Rows from block 4, named by matrix and row number. Rows with one number belong to one neuron. Each number is 128 + 32 x the weight over its row's rms, rounded and kept within 0 to 255. All counts start at 0. After the name is the row's rms in percent of the matrix's.
# fc1: second MLP up (model.blocks.4.mlp.fc1.weight, 1536x256), inputs 74-110
# fc2: second MLP down (model.blocks.4.mlp.fc2.weight, 256x1536, transposed), outputs 74-110
fc1.160 110 [105 116 180 134 126 138  97 134 143  49  75 114 135  98 129  95 123 133 184 123 110 139 128 174 136 121 120 163 124 100 120 178 112 148  90 189 165]
fc2.160 110 [122  94 166 184  79 127 169 147  88 113 142 121 143  88 173 141 119 115 164 147 117  86  94 119  72 113 118 133 148  76 168  61 108 157 164 123 163]
fc1.161 112 [140 204  86 139 200 134 127 152 203 163 181 163 153 160 163 136  79 132  76 127 141 139 112 157 108 137 137 150 101 112  80 140 135 182  62 103 111]
fc2.161 111 [124  93 140 130 101 152 138 128  90 121 196  94 148 142 116  99 115 131 154 156 134 143 181 131  75 250 122 104  89 158  78 155 174 160 154 158  91]
fc1.162 105 [115 139 139 111 149 132 102 160 113  60 131  98 157 130 120 119 106 166 111 124 131 186  95 115 117 126 113  76 172 187  98 101 164 149 147 139  76]
fc2.162 106 [131  85 123 174 149 126 138 121  84 166 143 103 159 159  32 123 165 126 133 140 181 109 149 115  88 123 155  98  65  93  75 146 124  70  99 160 144]
fc1.163 113 [130 149  69 188 154 173 188 117 149 167  51 112 115 108 152 122 117 172 170 121 139 135  77  87 167  95 159  96 163 114  90 135 132 129 149 150 123]
fc2.163 109 [130 132 125  97 140 186 122 147 117 127 143 134 132 128 165  95 107 107 138 140 126 147 169  94 117 128 124  75  89 110 154 140 208 158 164 175 164]
fc1.164 109 [142 165 103 149 135 128  87 139 147 106 135 101 184 178 161 152  96 112 112 132 138 100 183 154 134 138 139 119 139 100 108 144 164 119 120  87  57]
fc2.164 105 [175  95 151 151 143 128  71 132 198 126  81 143 150 135 113  97 150 147 142 146 107  80 106  99 156 151 151 153 173 109  87 153 150  98  90  79 141]
fc1.165 108 [175  90  92 109 127 141 123 132 103 172 137 134 125  94 183 152 175 153 107 181 143 148 100 193 116 138 120 117 153 147 160  90 130 131  92 124 137]
fc2.165 106 [136 159 120 175 109 142  99  97 101 160 132 137  58 118 123 180 124  99 152 100 119 142 172 110 227 108 145 126 173 130 119 129 171  52  97 127 151]
fc1.166 113 [ 75  89 151 104 161  59 136 137 110 142 166 184 121  82 128 119 105 145 141 167  67  83 175 109 159  98 112 103 139  89  58 115 128  95 163  79 129]
fc2.166 115 [135 178 149 116 109 112 139  96 184 128 147 142 114 125  65 160 148 167 131 140 103 101 149 117  88 182  91 134 109 134  97 141 161 106  89 199  91]
fc1.167 108 [175 144 136  68 128  95 151 118 118 113 134  36 160 161 102 139 106  80 106 117 171 116 101 141 146 165  68 144 168 145 124  96 121 160  81  80 144]
fc2.167 113 [131 106 110 131 142 136 117  56 124 121 132  74 141 143 138 197 130 137  85 114 148 113  56 112 147 129 117 188 153  97 205 130  73 152 160 134 128]
fc1.168 110 [100 148 151  98 150 111 132  80 118 126 134  92 102 206 159 114 127 118 137 103 144 121 142 134 141 129 126  90 145 161  95 114 121  98  87 157 117]
fc2.168 110 [186 188 102 141 127 119 105 137  95 167 147 134 133 106 105 207 178 131 150 143 150 133 100 120 123 147 145 101 123 138 127 179 199 128 217 105 128]
fc1.169 105 [ 63 203 125 109 125  70 163 160 104 116 185 132  70 112  70 163 170  87 173 154 184 157 112  69 143 103  95 124 114 138 112 106 101 136 150 179 152]
fc2.169 105 [117 160 132 133 152  85 138 143 128 197 151 111  90 102  94 146 132 157  78 143 127  98 140 155 162 141  90 101 174 147 126 169  68 157 109 155 110]
fc1.170 084 [141 138 121 143 169 112  99 146 147 161 138 106 113 170 159 104 122 146  49 132 163  72 110 204 166 183 114 113  88  96  91  92 100 179 139 117 111]
fc2.170 083 [125 109 122 118 115 107  94 114 134 118 195 167  90 169 118 134 123 162 120 115 135 103 181 114 171 112  95 120 190  48 127 157 136  64 134 145  76]
fc1.171 107 [ 93  76 121 139 136  70 129 160  83  93 119 101 133  78 169  94 185 143 119 141 170  84  55 166 143 156 196 132 124 114  61 136 184 163 110  66 150]
fc2.171 109 [105 112 121 114 154 139 132 106  99  65 140  88 157 103 163 137 160  84 158 102 143 143 171 159 179  83 108 126 135 145 113 172 135 102 127 208 138]
fc1.172 107 [146 122 150 156  97 121 172 179  98 144 104  83 115 149 142 163 159 153 138 193 123 155  73 101 181 124 159 137  64 110 105 159 143 160 145  91 120]
fc2.172 107 [ 89 141 161 169 143  76 115 120 183 100 122 137  90 178 174 155 130 139 136 124 122 112 138 101 148 111 163 109  90 148 110 102  97 213 156 210 102]
fc1.173 098 [161 190  71 103 199 130 143 117 135 140 131 106 153 157  72 154 133  73  96 130 132 145 105 137  94 195 132  99 101 107 145 137 143  70 145  94 154]
fc2.173 106 [ 94 149 132 189 156 144 104 129 171 101 160 171 138 109  68 125 144 120 126 161 136 131 179 128 123  92 164 148  68 147 151 172 176  30 151  92  56]
fc1.174 107 [176 139 108  99  81 138 131 164 152 152  68 131 129 122  71  67 126 104  98 120  94 177 109 120 168 121 152 112 155  69 124 194 154 154 138  76 161]
fc2.174 100 [153  94  74 121 154  88 153 147 148  93 136 164  82 124 112 101 163 189 122 108 118 174  78 135 169 115 151 125 135 158 139  95 114 157 128 192 156]
fc1.175 108 [102 129  98 116 147  77 208  95 139 113  70 143  96 106  89 149  70 123 125 142  97 197 145 139 166 113 125  41 132 138 151 123 174 133 142 117 133]
fc2.175 103 [141  61 108 186 168 171 185 103 125 105 164 114 111  53  63  75 159  80 107 124 101 136 137 157 140  92 115  57 178 145 146  82 106 114 107 102 125]
fc1.176 104 [146  97 165 102  99  88 183 178 142 150  99  58 154 163 169  97  84 160 142  72 155 185  94 106 144 121 134 150 141 152 163 130 146  66 115 186 181]
fc2.176 093 [138 106 158  93  83  73 158 182  91  94 188 131 146 100 123  89 152 111  82 132 111 108  94 148 118  92 145 112 163 150 110 140 100 146 130  89 147]
fc1.177 102 [ 98 148 130 124 151 128 191 139 131 119 150 159 156 135 139 117 102 129 150  56 133 151 140 123 126  94 160 133  61 145 163 119 216 106 112 128 118]
fc2.177 102 [108  65 133 129 123 134 129 120 103 121 140 197 167 167  61 113 114  81 150 106 127 140 148  88 134 116 131 152 148 127 157 138  72  70  70 168 110]
fc1.178 106 [195 195 149 201 156 116 128  93 153 111 109 164 128 125 172 116 155 122 155  91 117 116  90 111 142 167 104 106  87 122 128 147 146 132  87 139 136]
fc2.178 104 [163 184 126 114 124  84  91  62 132 154  91  63 133 170 121 175  82 116 130  53 100 112 107 184 149 158 133  99 110  82 156 137 119 149 145 144 142]
fc1.179 045 [ 91 122 134 165 143 114 150 136  55 152  93 113 175  80 124  82  82 147 150 111 128  79  88 124 111 192 113 135 157 131 116 107 128 126 132 115  91]
fc2.179 051 [ 80 121 178 121 140  99 172 138  85 116 101 130 162 164 107 149 114 108 176 172 151 175 185 178 125 135 117 131 124 152 163 173 137  92 116 153 150]
fc1.180 101 [139  83 153 100 167 136 123 129  88 132 141 151  99 152 141 138  91 143 137 157 137 133  89  74 152 149 103 147 163 160  98 143  77 142  76 112 105]
fc2.180 106 [ 78  75 104 150 139 138 123 117 139 133 165 102 157 153  77 162 133 127  88 113 177 132 132 142 211 132 113 113 132 129 106 128  73 112 141 169 153]
fc1.181 110 [206 118  71 150  72 113 100 122 113 110 159 138  90 130 110 133 124 172 151 139 102 111  75 105 148 147 137 137  89  99 123 178 133 172 167 142  46]
fc2.181 113 [ 77 158  77 138 181 150 108  42 171 127  94 160  99 151 135 155 116 124 165 120 159 116  89 106  77 196 146 158  67 122 134  92 133 177 114 203 125]
fc1.182 048 [139 113 101 131 174 124 131 113  92 119 189 128 176 136 129 143 108 131 160 134 161 109  62 131 150 122 114  95 161 107 148 168 131 132 125 138  85]
fc2.182 050 [149 128 125 155 160 155 133 113 127 157 110 173 124  97 139 125 133 153  11 140 154 122 164  68  75 166 167 146 135 192 110 179 131 189 173  56 122]
fc1.183 082 [177 222  76 134 125 124 223 113 159 117 146 121 138 120 154 118 102 111 162 154 148 113 136 138 108 182 141 110 169  91 171 137  93 148 137 101 105]
fc2.183 080 [156 135 152 164 130 128 105 117 141  97  98 156 128  93 157 132 126 192 136 127 127 180 148 164  93 115  96 123 133 113 100 118 118 108 124 139 135]
fc1.184 052 [194 104 110 152 106 117 105 112  90 151 137 187 160 132  81 165 176 143 120 159 136 138 154 138 102  98 187 164 173 127 155  66 119 127 152  65 180]
fc2.184 056 [114 116  76 110 171 128 122 149 168 122  91 168 154 176 127 177 126 144 180 122 124 144  63  67 160 159 106 151  66  98 100 139 218 103 132 169 122]
fc1.185 109 [179 115 160 117 142  89 108  94 127  85  97 147 153  55 180 115  74 144 161 135 169 145 125 157 146 150 171  92 155 173  54 182 116 132 159 104 101]
fc2.185 106 [100  79 142 176  76 180 138 130 117 117 150 128 173 119 114 172 106 165  67 120 131 119 108 112 144  91 126 133 171  89  80 113  68 170 103 150  67]
fc1.186 074 [172 148 120  56 143 167 140 171  99 146  99 181 153 212 152 171 141 156 114 161 139 130  98 160  83  48 144 171 136 132 178 129 152 129 149 133  78]
fc2.186 077 [131 137  85 182  65 113  93 142 107  55 196 127  99 124 140 101  76 136 109 147 143 136  90 179 137 105  88 159 145 137 137 100 179 165 200 128 149]
fc1.187 108 [128 181 123 104  52 138 126  91 202 124  94 117 130 170  63 168 102 153 118 146 153 114 152 152 133 114 102  98 164 109 121 126 132 112 143 160 123]
fc2.187 106 [117 165 161 181 117 173 143 135 147 123 109 181 109 128 123 118  86 149 148 103 111 158 124 182  98 209 147 108  74  82 113 122  98 138 110 180 152]
fc1.188 116 [ 87 155 179  81 139 101  81 120 125 156 145 146 120 120 150 115 123 149 109  96 110 132  79  81 131  92 190 101 157 116 108  93 150 111 155 126 126]
fc2.188 117 [133 142 190 154 181 124  86 147 182 134 130 160  94 153 111 134 127 147 149 146  54  97 114 114 115 170 130  91 150 131 113 143  88 121 139 146  95]
fc1.189 085 [118 131 101  98 134  69 187 128 127 107  67 176 193 196 103 124 118 122  92  88 111 139 108 128 158 140 130 165 152 146 173 117 141 112 125 140  89]
fc2.189 085 [140 138 106 167 185 141 173 161 187 109 135 160 194  78 121 131 157 162  71  92 158 133  79 132 184 116 176 157  86  88  88  94 172 115 131 101 130]
fc1.190 110 [138 137 126 173 134 181 141 191 137 151 109 146 114 169  76  54 125 115 118  89  70 113 179 162 136 160  79 144 167 143 164 137 145  94 109 143  68]
fc2.190 105 [139 119  81 167 132 135  95  96  99 112 143 119 133 111 126 113 137  83 147 135 150 181  99 174 156 160 116 132 127 164  95 150 123 106 132 125 192]
fc1.191 110 [115 116 148  76 140 111  97 109 105 204 129 130 107 135 152 137 141 115 100 107 123 134 122 160 174  48 141 135 138  69 113 131 124  85 120 103  87]
fc2.191 108 [175 136 133 107 126 166 150 135 109  91 146 131 126  62 149  82 107 155 159 131 139 123  99 124 132 156 144 157 174 135 171  94 138  96 138  89 140]
fc1.192 095 [136 107 124 147  79  90 101  67 150 114 114 155 113 103 158 143 197 136 118  91 115 140 146 117  68 131 123  59 166 106  97 104 114  83 113 166 106]
fc2.192 093 [125  99  77 153 216  94 147  96 165 118 147 160 159 106 121 101 141 128 113 199 156 155  84 120 111 108 133 101 139  99 105 161 125 198 110 155 117]
fc1.193 108 [130 146 130 201 106 136  96 181  82 115  62 163 105 103 105 110  58 173 138 166  68 143 207 103 125  83 113 166 118 142 147 109 171 168 149  45 112]
fc2.193 106 [134 126 154 107 110  82 160 172 148  98 135 158 151 103 139 187 138  68 148  80 129 138  94 168 160 120 150 126 117 105 152 103  58 143 139 129 176]
fc1.194 104 [115 108 132  99  93 159 115 196 132 148 143 122 150 199 100  95 103 124 135 183 180  49 155 100 209 120 134 131 160  74 147 173  67  85 163  84 131]
fc2.194 106 [161 135 134 101 117 104 135  77 113 145 125 162  71 124 160 128 130 125 150 183  79 101 104 128 122 134  89 154 134 147 189  95  84 109  96 110 121]
fc1.195 113 [124 174  90 117 140 148  90 106 158 108 103 128 118 157 145 161 106 137 113 191  86 142 127 140 159 153 182 132  99 102 149 131  95 134  85 154 140]
fc2.195 110 [149  60 104 142 116  98 126 129 185 160 111 120  98  74 133  58  68 197 124  91 112 129 133 133 182 124 139 130 169 113 188  90 101 129 146 131 116]
fc1.196 095 [143 140 145 104 156 141 186 153 116 149 113  85 156 163 121 106 113 131 160 190 125 167 114  75 140 106  80 138 172 120  95  71 156 134  91 133 110]
fc2.196 092 [169  72 139 191 115  59 133 115  95 122 128 122 127 181  95 109 154  88 104 140  92 149 168 154 171 166 110 136 129 107  49 178 138 140 151 202 118]
fc1.197 110 [153  96 118  78 153 136  99  93  74 180 121 125 108 110 114 118 127 165 115 129 143 107 204  83 154  63 150  91 145 118 111  47 148 131 236 189 101]
fc2.197 113 [111 128 101 119 116  92 113 161 130  65 130 135 183 151 116  91  82 123  79 191 100 163  84 103  98 116 147 141 111 135 123  65 128 145 119 109 128]
fc1.198 106 [125 149 116 179 110 203 108 143 116 179  83 157 113 140 106 136 120 149 146 172 124 136 129  89  96 124 131 138 126 146 172  92 113 163 162 139  96]
fc2.198 106 [143 161  82 101 101  82 137 121  88 114  93 106  90  82 149 114  82 149 133 137 113 128 174 112 148 150 159 154 115 111 154 179 100 120 135 113 121]
fc1.199 041 [ 86 112 138 141 133 148 114 122 131 181  62  80  97 121 130  94 135 125 103 142 110 153  60 167 139  92 118 155 120 115  91 120 174 105 176 148 139]
fc2.199 041 [136 107 121  97 160  99  94  98  86  61 134 164 132 155 178 121 111 123 180 111 188 136 114  47 171 157 178  89 120 122  94 155 132  75  94 143 113]
fc1.200 105 [102 112 112 189 100 135 128 149 166 149 123  98 152 102  75 157  88 146 236 196 103 135 108 157  47 175 180 121 118 170 177  96  77 102  61  87 122]
fc2.200 099 [150 107  71 195 128 168 122 112 104 148 162  99 194 112  99  98 137 101 149 174 178 205 124  99 134 152 125  75 141 117 145  81 112 154 154  83 120]
fc1.201 103 [152 100 108 142 140 123  79 131  95 148  99 164  95 126  88 115 174 142 138 122 169 114 164 140 110 107 202 146 165  90 105 120  73 123 173 187 124]
fc2.201 106 [127  49 124  87 102 136 113 120 147 103 168 201 129  68  94  90 187 162 143 101  84 118 107 144  94  74 105  84 111  79 147  89 123 149 202 193 147]
fc1.202 110 [110 137 165  95 109  81 114 120 149 113 141 189  65 142  94 125 102 101 115 110 157 149 121 138 128  81 118 136 120 107 106 115  45 106  94 157 117]
fc2.202 104 [107  99 102 165 139 115  95 125 128  84 151 124 108 125  95 138 135 148 123  97 172 152 134  97 146  91  96 100 172 113  86 121 121 134 110 188 104]
fc1.203 111 [133 127  91  78  47 159 153 193 126 159 143  90  85 154 136 130 124  85 106 118  69 153  78  84 105 128 123 138 180 100  81  95 159  98 108 162 118]
fc2.203 105 [113  85 123  71 130 128 154 142 111  84 114 131 137 112 142 140 120 110 140 195 110 134 117  68 133 145 111 117 108 103 141 154 111 102 107 126 168]
fc1.204 118 [151 104  59  93 118  97 116  69 121 114  94 127 146  91  95 129  79 156 178 134 145  70 155 131  83 146 139 133 180 101  87 129 142 129 127 126 124]
fc2.204 116 [113 171  89 103 109  99  97 154 131 124 138  83 127  75 109  69  87  94 132  74  59  84 114 102 104 144 146  67 175 170 165 125  82 136 154  87 173]
fc1.205 100 [137 103 131 150 156 174 154 189 179  95 171  96 177 131 152 112 119  94 112 110 133 148 138  93 122 190 203 163 138 109 170 111 197 129 146 146 149]
fc2.205 101 [126 118 142 173 128 142  53 110 143 132 147 173 170 129  75 128 107 113 143 175 111 187 132 132  97 125 146 179 156 126 128  96  82 117 152 172 173]
fc1.206 107 [152 167 160 131 157 134  26 127 132 106 157  58 135 137 103 153 125 149 138 170 107 137 158 128  64 169 141  77 129 107 120 119 137 151 147 152  55]
fc2.206 104 [131 117 111  97 132 132 122 161 155  80  81 181 147  63 116 128 122 113 164 117 129 162  97 126  95 148 145  69  86 114 127 140 200  87 147  89 141]
fc1.207 062 [134 152 118 165 150 122 155  90  43 104 143 183 189  78 117 129 105 162 135  80  76 153 164 151 132 152 129  81 146  44 134 108 122 102 148 103 119]
fc2.207 063 [137  83 132 134 145 139 138 127 163 140 128 112 181 115 109  76  59 122 132 124  65 156  76  75 138 143 167 148 170 116 123  83 146 140 121  95 155]
fc1.208 041 [143 167 140  87 105  85 135 141  92 128  90 155 152 105  84 120 166 115 149  88 185  84 101  67 125 105 131 139 152  70 118 105  90 135 100 100 119]
fc2.208 041 [131  75  90  74 125 149 138 200 167 157 110 100 127 120 116 129 110  88 110 112 112 150 145 110 123 141  93 111  83 106 117 133 100 153 122 105  90]
fc1.209 070 [126 115 142 136 182  73 143 154 119  90  84 163 176 146 141 115 151 183  97 117 180 146 114 108 122 144 139 129 137 172  99 120 131  79 129 103 105]
fc2.209 077 [132  93 115 136 125 129 121  65  60 137  99 152 113 102 168 161  86 111  85 129 167  98 112 121 121 175 144 107 161 101 123 120  94 154 134 174 139]
fc1.210 093 [151 177 174 114  99  90 157 144 110 105 156 175 146 100 105 145 106 169 138 143 141 125 137  89 101 140 146  89  69 112 113 177  35 129 177 153 135]
fc2.210 099 [ 78 194 164 138 100 175 160 132 166 177 120 135  78 165 173 128 100 109 239  89 106 118 131  88 199 113 138  90 115  82 124 140  93 148  80 152  74]
fc1.211 122 [117 126 101 130 114 149 154 185 126 108 169 144 125 151 144 124 142 105  97  64 176 147 175 147 140 148 140  97 104  73 161 159 106 139 157 158  82]
fc2.211 116 [103 129 128 157 135 158 143 115 146 162 131 151 185 172 155 137  93 177 132 133 152 186 143 134 115 136 127 108  72 131 184 181 120 107 146 148 140]
fc1.212 034 [134  95 154 122 141 127 176 124 137 195  40  79 150 105 138  91 135 136 107 161 135  68 122 109  93 153 132 127 124  88 140 174 125 119 124 147 140]
fc2.212 034 [134 122 129  64  94  99 140 130 184 143 114 177 111 133 106  93 157 121 142 101  87 156  88 150 106 156 164 136 153 120 122  95 111 150 157 104 192]
fc1.213 112 [154 100  98 123 105 150 153  81 150 131 132 111 153 118  90  83 124 148  69 182  82 126  66 144 111  88 113 170 107 158 111 135 153 140 117 124 126]
fc2.213 111 [114 169 195 155 166 134  74 147 105 159 103 141 151 138 103 149 119 181  82 140 131  87 142 142 118 133 102 136  97 134 139 191 163 101 176  93 122]
fc1.214 108 [ 79 130 137 175  94 130 205 168 213 156  87 131 147 128 108 138 133 177 157 148 114  69  73 222 125 125 172 117 156 154 133 137 109 163 170  99 151]
fc2.214 105 [121 110 151 127 163 105 130 114  82 162 142 101 136 127 121 160 111 154 105 125 145  98 170 122  98 152 158 145 107 172 151 130 121  70 152 140 169]
fc1.215 107 [134 124 110 132 143  91 117 116  98 134 102 137 128 146 125 137 152 162 198 152 129 150  95 183 191 129 133  64 137 168 145 158 108 163 115 106 204]
fc2.215 100 [ 70 137  74 125 112 177 123 128 117 166 180 133 184 191 104 104 119 122 120 153 134 123 139 128 135  95 141 154  81 172 138 137 138 154 196 139 142]
fc1.216 105 [118 111 133 164 106 124  92 142  81 114  82 140  98 117 133  99  84 133 169 125 121 146 162 112 121 105  99  99 126 157 125 121 137 153  96 101 108]
fc2.216 117 [142 101 114  80 120  56 116 183 149  94 100 165 121 129 154 155  99  94 135  48 127 135  86 170 160  69 127  97 153 125 146 116  82 153  96 105 154]
fc1.217 106 [159 104 181 134 134 109 181 134 134 118 117 178 151 107 155 101 115 165 200 145  92 204  78 189 137 165  99  68 124 161 114 160 141  88 138 162 126]
fc2.217 108 [127 148 147 135 137 141 116 173 117 105  91 124  84 123 132 105 144 139  87 154 162 109 118  87 107 173 133 153 174  98  92 127 146 135 148 142 171]
fc1.218 097 [150  94 118 152 140  75 151 211 139 117  70 130  74 177  84 114 113  98 120 170 167 153 129 107 104 111 142 135 113 105 131  77 150 130 172  99 125]
fc2.218 096 [110 145 100 101 118 107 131 139 189 128 126  95 137 102 155  66 133 122 121 143 131 112 115  90 199 138 131 105  82 131 156 146 107 151  93 139 155]
fc1.219 036 [145 161  75 154 127 142 135  97 120 146 134 133 140 169 129  87 144 126 140 142 172 103 135 185 121 121 155 132 151  62 185 159 128 201 122 149  91]
fc2.219 038 [128 142 153 140 157 130 157 142 202 102 168 153  76  93 122 100  51 204 144  86 163 125 173 147 147 145  91 177 120 111 120 110 122 146 137 182  85]
fc1.220 103 [166 165 129 118 162 146 126 157 167 128  79  84 111 126 126 104 115  80 142 166  91 121 180 180  81 128 117 165 134 146 140 186 121 132  80  99  99]
fc2.220 110 [156 150 135 136 151 183  70 159 108 111 181 143 136 137 101 148  90 162 155 111 107  99 112 124 130 147 128 147 169 173 111 119 128  91 187 139 102]
fc1.221 046 [186 147 100 121 108  90 159 120 103 127  67 139 113 189 145  86 170 228 139 138 143 138 141 189 111  77 134 111 108 111 147 108 108  84 113 132 104]
fc2.221 047 [117  87  50 134  83 153 117 101 102 128 150 124 105 111 145 147 110  94 177 130 166 156 146 138 103 188 135 128  87  89 161 131 176  89 175 116 115]
fc1.222 039 [174  96  95  77 135 166 178  88 141 126 158 132 185 125  84  86 105 178  92 104 198 117  63 117 116 153  81 120 109 137 118 145 129 126 124 102 120]
fc2.222 044 [121  58 104 129 123 111 146  82  82 137 125 136 112  81 138 100 103 109 161 120 108  88 152 163 120  71 153 149 141 168 121 130 172 100 191 211 154]
fc1.223 106 [125 142  78 152 129 113 116  75 138 116  88 125 150  59  94 109 137 168 167 158 138 112  92  77 208  82 154 160 105 157 102 104 121 183 144 126 135]
fc2.223 104 [ 89 145 104 126 153 147 135 124 127 118 147 173 182 156 120 158 136 131 127 104 116 122  49 121 106 117 176 153 107 127  99 120 107 178 136 211 181]
fc1.224 115 [115 136 158 113 125 171 103 178 147 108 210 116 160 154 140 121  98 128  79 114 146 140  61 155 133 136 196 158 139  82  99 125 184 134 128 173  94]
fc2.224 100 [154 166  85 175 128 110  96 138 136 132 159 170  91 122 131 120 145 136  63 139  80 166 141 155 145 114 198 225 107 110 112 154  93 153 119 140 119]
fc1.225 024 [123 109 114 107 114 122 152 119 108  63 116 162 133  81 112 156  86 155  94 199 109 133 113  81 107 151  59  89 159 119 112 148 168 143 116 147  95]
fc2.225 029 [195  95 126 100 188 123 158 121 198 158 132 155  77 232  70 148  42 127  80  77 106 116 185 112 114 119 117 120 104 104 148 156  93 153 161  87 112]
fc1.226 108 [168 167 208  95 173 156 134 194 117 123 168 177  92 100 116 103 173 109 104 142 123 141 149 182 200 117 174 139 138 154 127 120 175 131 163 152 145]
fc2.226 113 [157 116 121 147 154 115  92 106  74 146 140 122  96 128 101 171 101 155 131 144 134 156 156 128 113 170  85  71  87 190 128 113 131 144 170 139 138]
fc1.227 113 [123 191 125 177 111 108 120 122 122 150 157 115  80  97 138  85 115 191 135 161  60 154 173 169 109 128 162 116 102 102 149 132 165 140  77  67 150]
fc2.227 110 [108 140 167 118  71 127 198 197 131 124 169 101 130 139 128 155  99 115 164 125 146 121 108 173 104  89 151 128 145  85 160 153 111 115 163 132 178]
fc1.228 103 [148 114 119 118 110 124 105 138 159 134  89 155 148  74 197 132 130  94 108 151 109 101  93  94 146 109 138 144 179 113 181  97  97 141 123  78  81]
fc2.228 107 [119 146  77 146 125 156  70 112 108 147 122  90 139 126 105 127 123  92 111  96  86 169 110 187 106 206 124  94 127  96 141 156 158 105 152 195 123]
fc1.229 096 [143 101  70  94 136 134  77 134 112  72  68  98 177 104 168  92 140  90 132 163 169 151 125  70 111 157 116 118 140  94 115 125  84 143 131  84 155]
fc2.229 093 [127 181 103 135 146 176  97  48 161 126 168 151 160 123 139 102 135 104  93  87 125 158 113 109 159 165  69 139 145 100 108 117  99 172 120  90 161]
fc1.230 104 [147 138  72 131 116 137 121  94 134 169 120 146  86 111 110  92 120 120  86  95 134 154 127 157  85 119 139 131 137  93 138 136 167  90 140 101 171]
fc2.230 116 [185  96 125 107 110  94 152 124  93  90 133 190 161 115 174 142 125  68 113  88 142 131 122 132  83 159 176 129 133  82 156 140  84  96  58 108 205]
fc1.231 117 [123 122 139 146 119 112 118 130 133 141 162 125 137 163 138 142 151 156  98 139  99 152 123 158  94  80 168 115 158  69  99 127 121 126 143  89  79]
fc2.231 116 [152 103  89 120 105  87  98 187 143 103  87 155 123 140 117 108 111 146 143  91 144 148 119 155  94 172 119 147 184 150 157 149 139 143 156 155 149]
fc1.232 126 [137  62 108 150 170  85 195  85 105 116 130 112 125 158 119  96 140 126  86 160 176 118 164 127 146 151 160 122 110 164 167 121  67 110 155 139  59]
fc2.232 128 [167 137 139 145 137 155 115 173 170 117  74 147 121 187 109 123 116 127  93 125 122 104 144 118 193 103  94 152 128 142 141 166 143 135 118 121 121]
fc1.233 111 [138 155  78 134  73 178  88 162  87 159 171 124 126 180 109 110  90  89  88 110 119 117  93 135 106 105 202 147 107  67 168 166 178 144 106 185  94]
fc2.233 102 [181 126 147 145 110 139  75 126 129 109 193 121 132 133 117 108 150  94  58 156 145 176 136 157 127 100 189 191 127 134 106 158  84 138 132 179 139]
fc1.234 113 [124 117 115  51 128 133 155 144 161 199 120 129 109 154 114 122 129 128 184 138 154 217  64  81 147 157  93 137 132 140 101 157 173 117 132 171 107]
fc2.234 109 [128 170  92 113 160 114 137 124 150 134 108  94  90 118  87 128 104  88  95 171 134 144 150 115  62 114 103 101 129 147  50 128  50 116 113 129  72]
fc1.235 104 [115 113  84 156  39 124 117 128  99  91 153 106 106 135  92 109  82  98 164 110  67 153 121 114  66  78 202 129  95 120 126 136  92 137 106 104  67]
fc2.235 085 [155 115 127 202 132 153 105 109 155 101 169 151 121 101 108 102 178 112  75 168 105 174 157 137 132 133 171 206 108 156 140 126  80 178 147 186 168]
fc1.236 047 [ 94 104 201 114 117 100 159  94 135 183 155 119 138 111  80 116 109 124  91 185 117 148 139  88 105 113 125 114 117  85  94 115 162  48 130 111  75]
fc2.236 046 [132 149 122 135 119 107 105 111 163 159 106 128 152 157 106 121 193 142  73 137 170 126 132  79 120 178 141  74  74 153 124 116 182 146 158 178 167]
fc1.237 081 [105 124 135 128 175 105  94 144 151 101 100 107 151 155  94 148 148 143  56 110 186 166  72 156 178 117 153 154 144  93 139 124  85 120 160 168 106]
fc2.237 084 [114 107  97 145 101 188 118 157 138 118 129 104 103  98 124 154 115  61 143 137  83 127 159 109 147 142 167 153 155 197  93  64 151  91  89  97 131]
fc1.238 044 [130  94 116 124 160 116 188 123 153 162 161 128 131 142 123 127  88 132  86 123 164  97  67 119 118 179 129  68 196  32 149 174 185 160 141 153 125]
fc2.238 048 [167 113 102 112 112  70 136 136 124 139  99 130  95 109 160 124 183 136 171 162  98 115  86 138 113 116 135 163 127 154 120 123 139 142 135  98  92]
fc1.239 105 [ 90  52 114 183  65 122 129  95 148 119 191 163 154  88 127 103 116 119  63 154 159 124 132 124 121 124 116   0 115 127 141 135 169 127 135  79  92]
fc2.239 110 [129 109 127 123 116 137 154 140 150 101  85 151  98 174 142 105 130 139 119 113 131 103 203 126 147 110 105 115 134 102 116  79 112  91 175 117 157]
fc1.240 108 [151 120 123 135  93  68  81 123 133 124 106 133 186 155  86 172 123  73  83 130 136 127 118  92 103 119 109  63 149 121 136 143 137 153 135 154  80]
fc2.240 114 [142 101  72 105 152 117  85 113 130 118 177 166 120 111 127 154 127 138 138 181 126 124 118 135 191 131 181 116 105 142 174 146 126 127 148 152 199]
fc1.241 113 [163  90 127 123 137 136 197 135 132  81 158 167 107 208 142 133 130  82  81 163 151  92 153  46 136 133 111 113 153 161  99 143  71 135 145 147 103]
fc2.241 117 [181  85 171  90 131  60 165 114 102  76 139 115  62 143 137 117  92 122 107 129 139 161 116 145 119  84 142 144 120 178 150  81  99 129 134  81 102]
fc1.242 133 [144  71 113 193  85 163 147 116 116 128 112 155 181  75 140 142 114  99 212 152 181 147 134 143 123 123 129 139  89  97 207 119 120 122 130 136 141]
fc2.242 138 [171 120 111 174 159 166 147 133 158 128 138 110 104  62  86 170 144  97 140 103 139  69  78 126 156  59 138 117 125 156 159 121 113 113 109 136 110]
fc1.243 056 [141 116 122 112 138 136  80 200 137 164  82 111 150 146  82 163 116 162 102 155 166  79 121 192 109 128 129 108  88  87 102 118 184 149 144 124 141]
fc2.243 055 [101  90  85 140  96 134 155 127 133 103 212 138 174 152  86 116 105 108 166 153 123 162 142 135 211  89 155 115  71 150 150 124 123  87 136 148 117]
fc1.244 029 [150  93 156 133 159 146 149 183 103 125 170  90 129 162  84 124 165 128 114 116  84 160  97 167  84 141 124  93 102 151 124 179 140 119 142 112 100]
fc2.244 031 [113  90 168 114 101 121 120 179 128  99  77  87 109 119 144 119 124  85 171 132 196 148  70 133 100 116 144 124 141 123 166 182 119 113 141 146  77]
fc1.245 095 [101 110 102  95 115  81 134 157 129  91 127 140 172 178 153 108 197 105  65  92 138 136 144 104 125 157 155 125  85  91 152 176 137 143 137 211 159]
fc2.245 102 [152 129 114  76 137 142 102 103  89 128 170 170  94 110 125 142 198 127  82 172 126 111  76 103  94 132  82 150  95 189 107 159 185 128 110 107  87]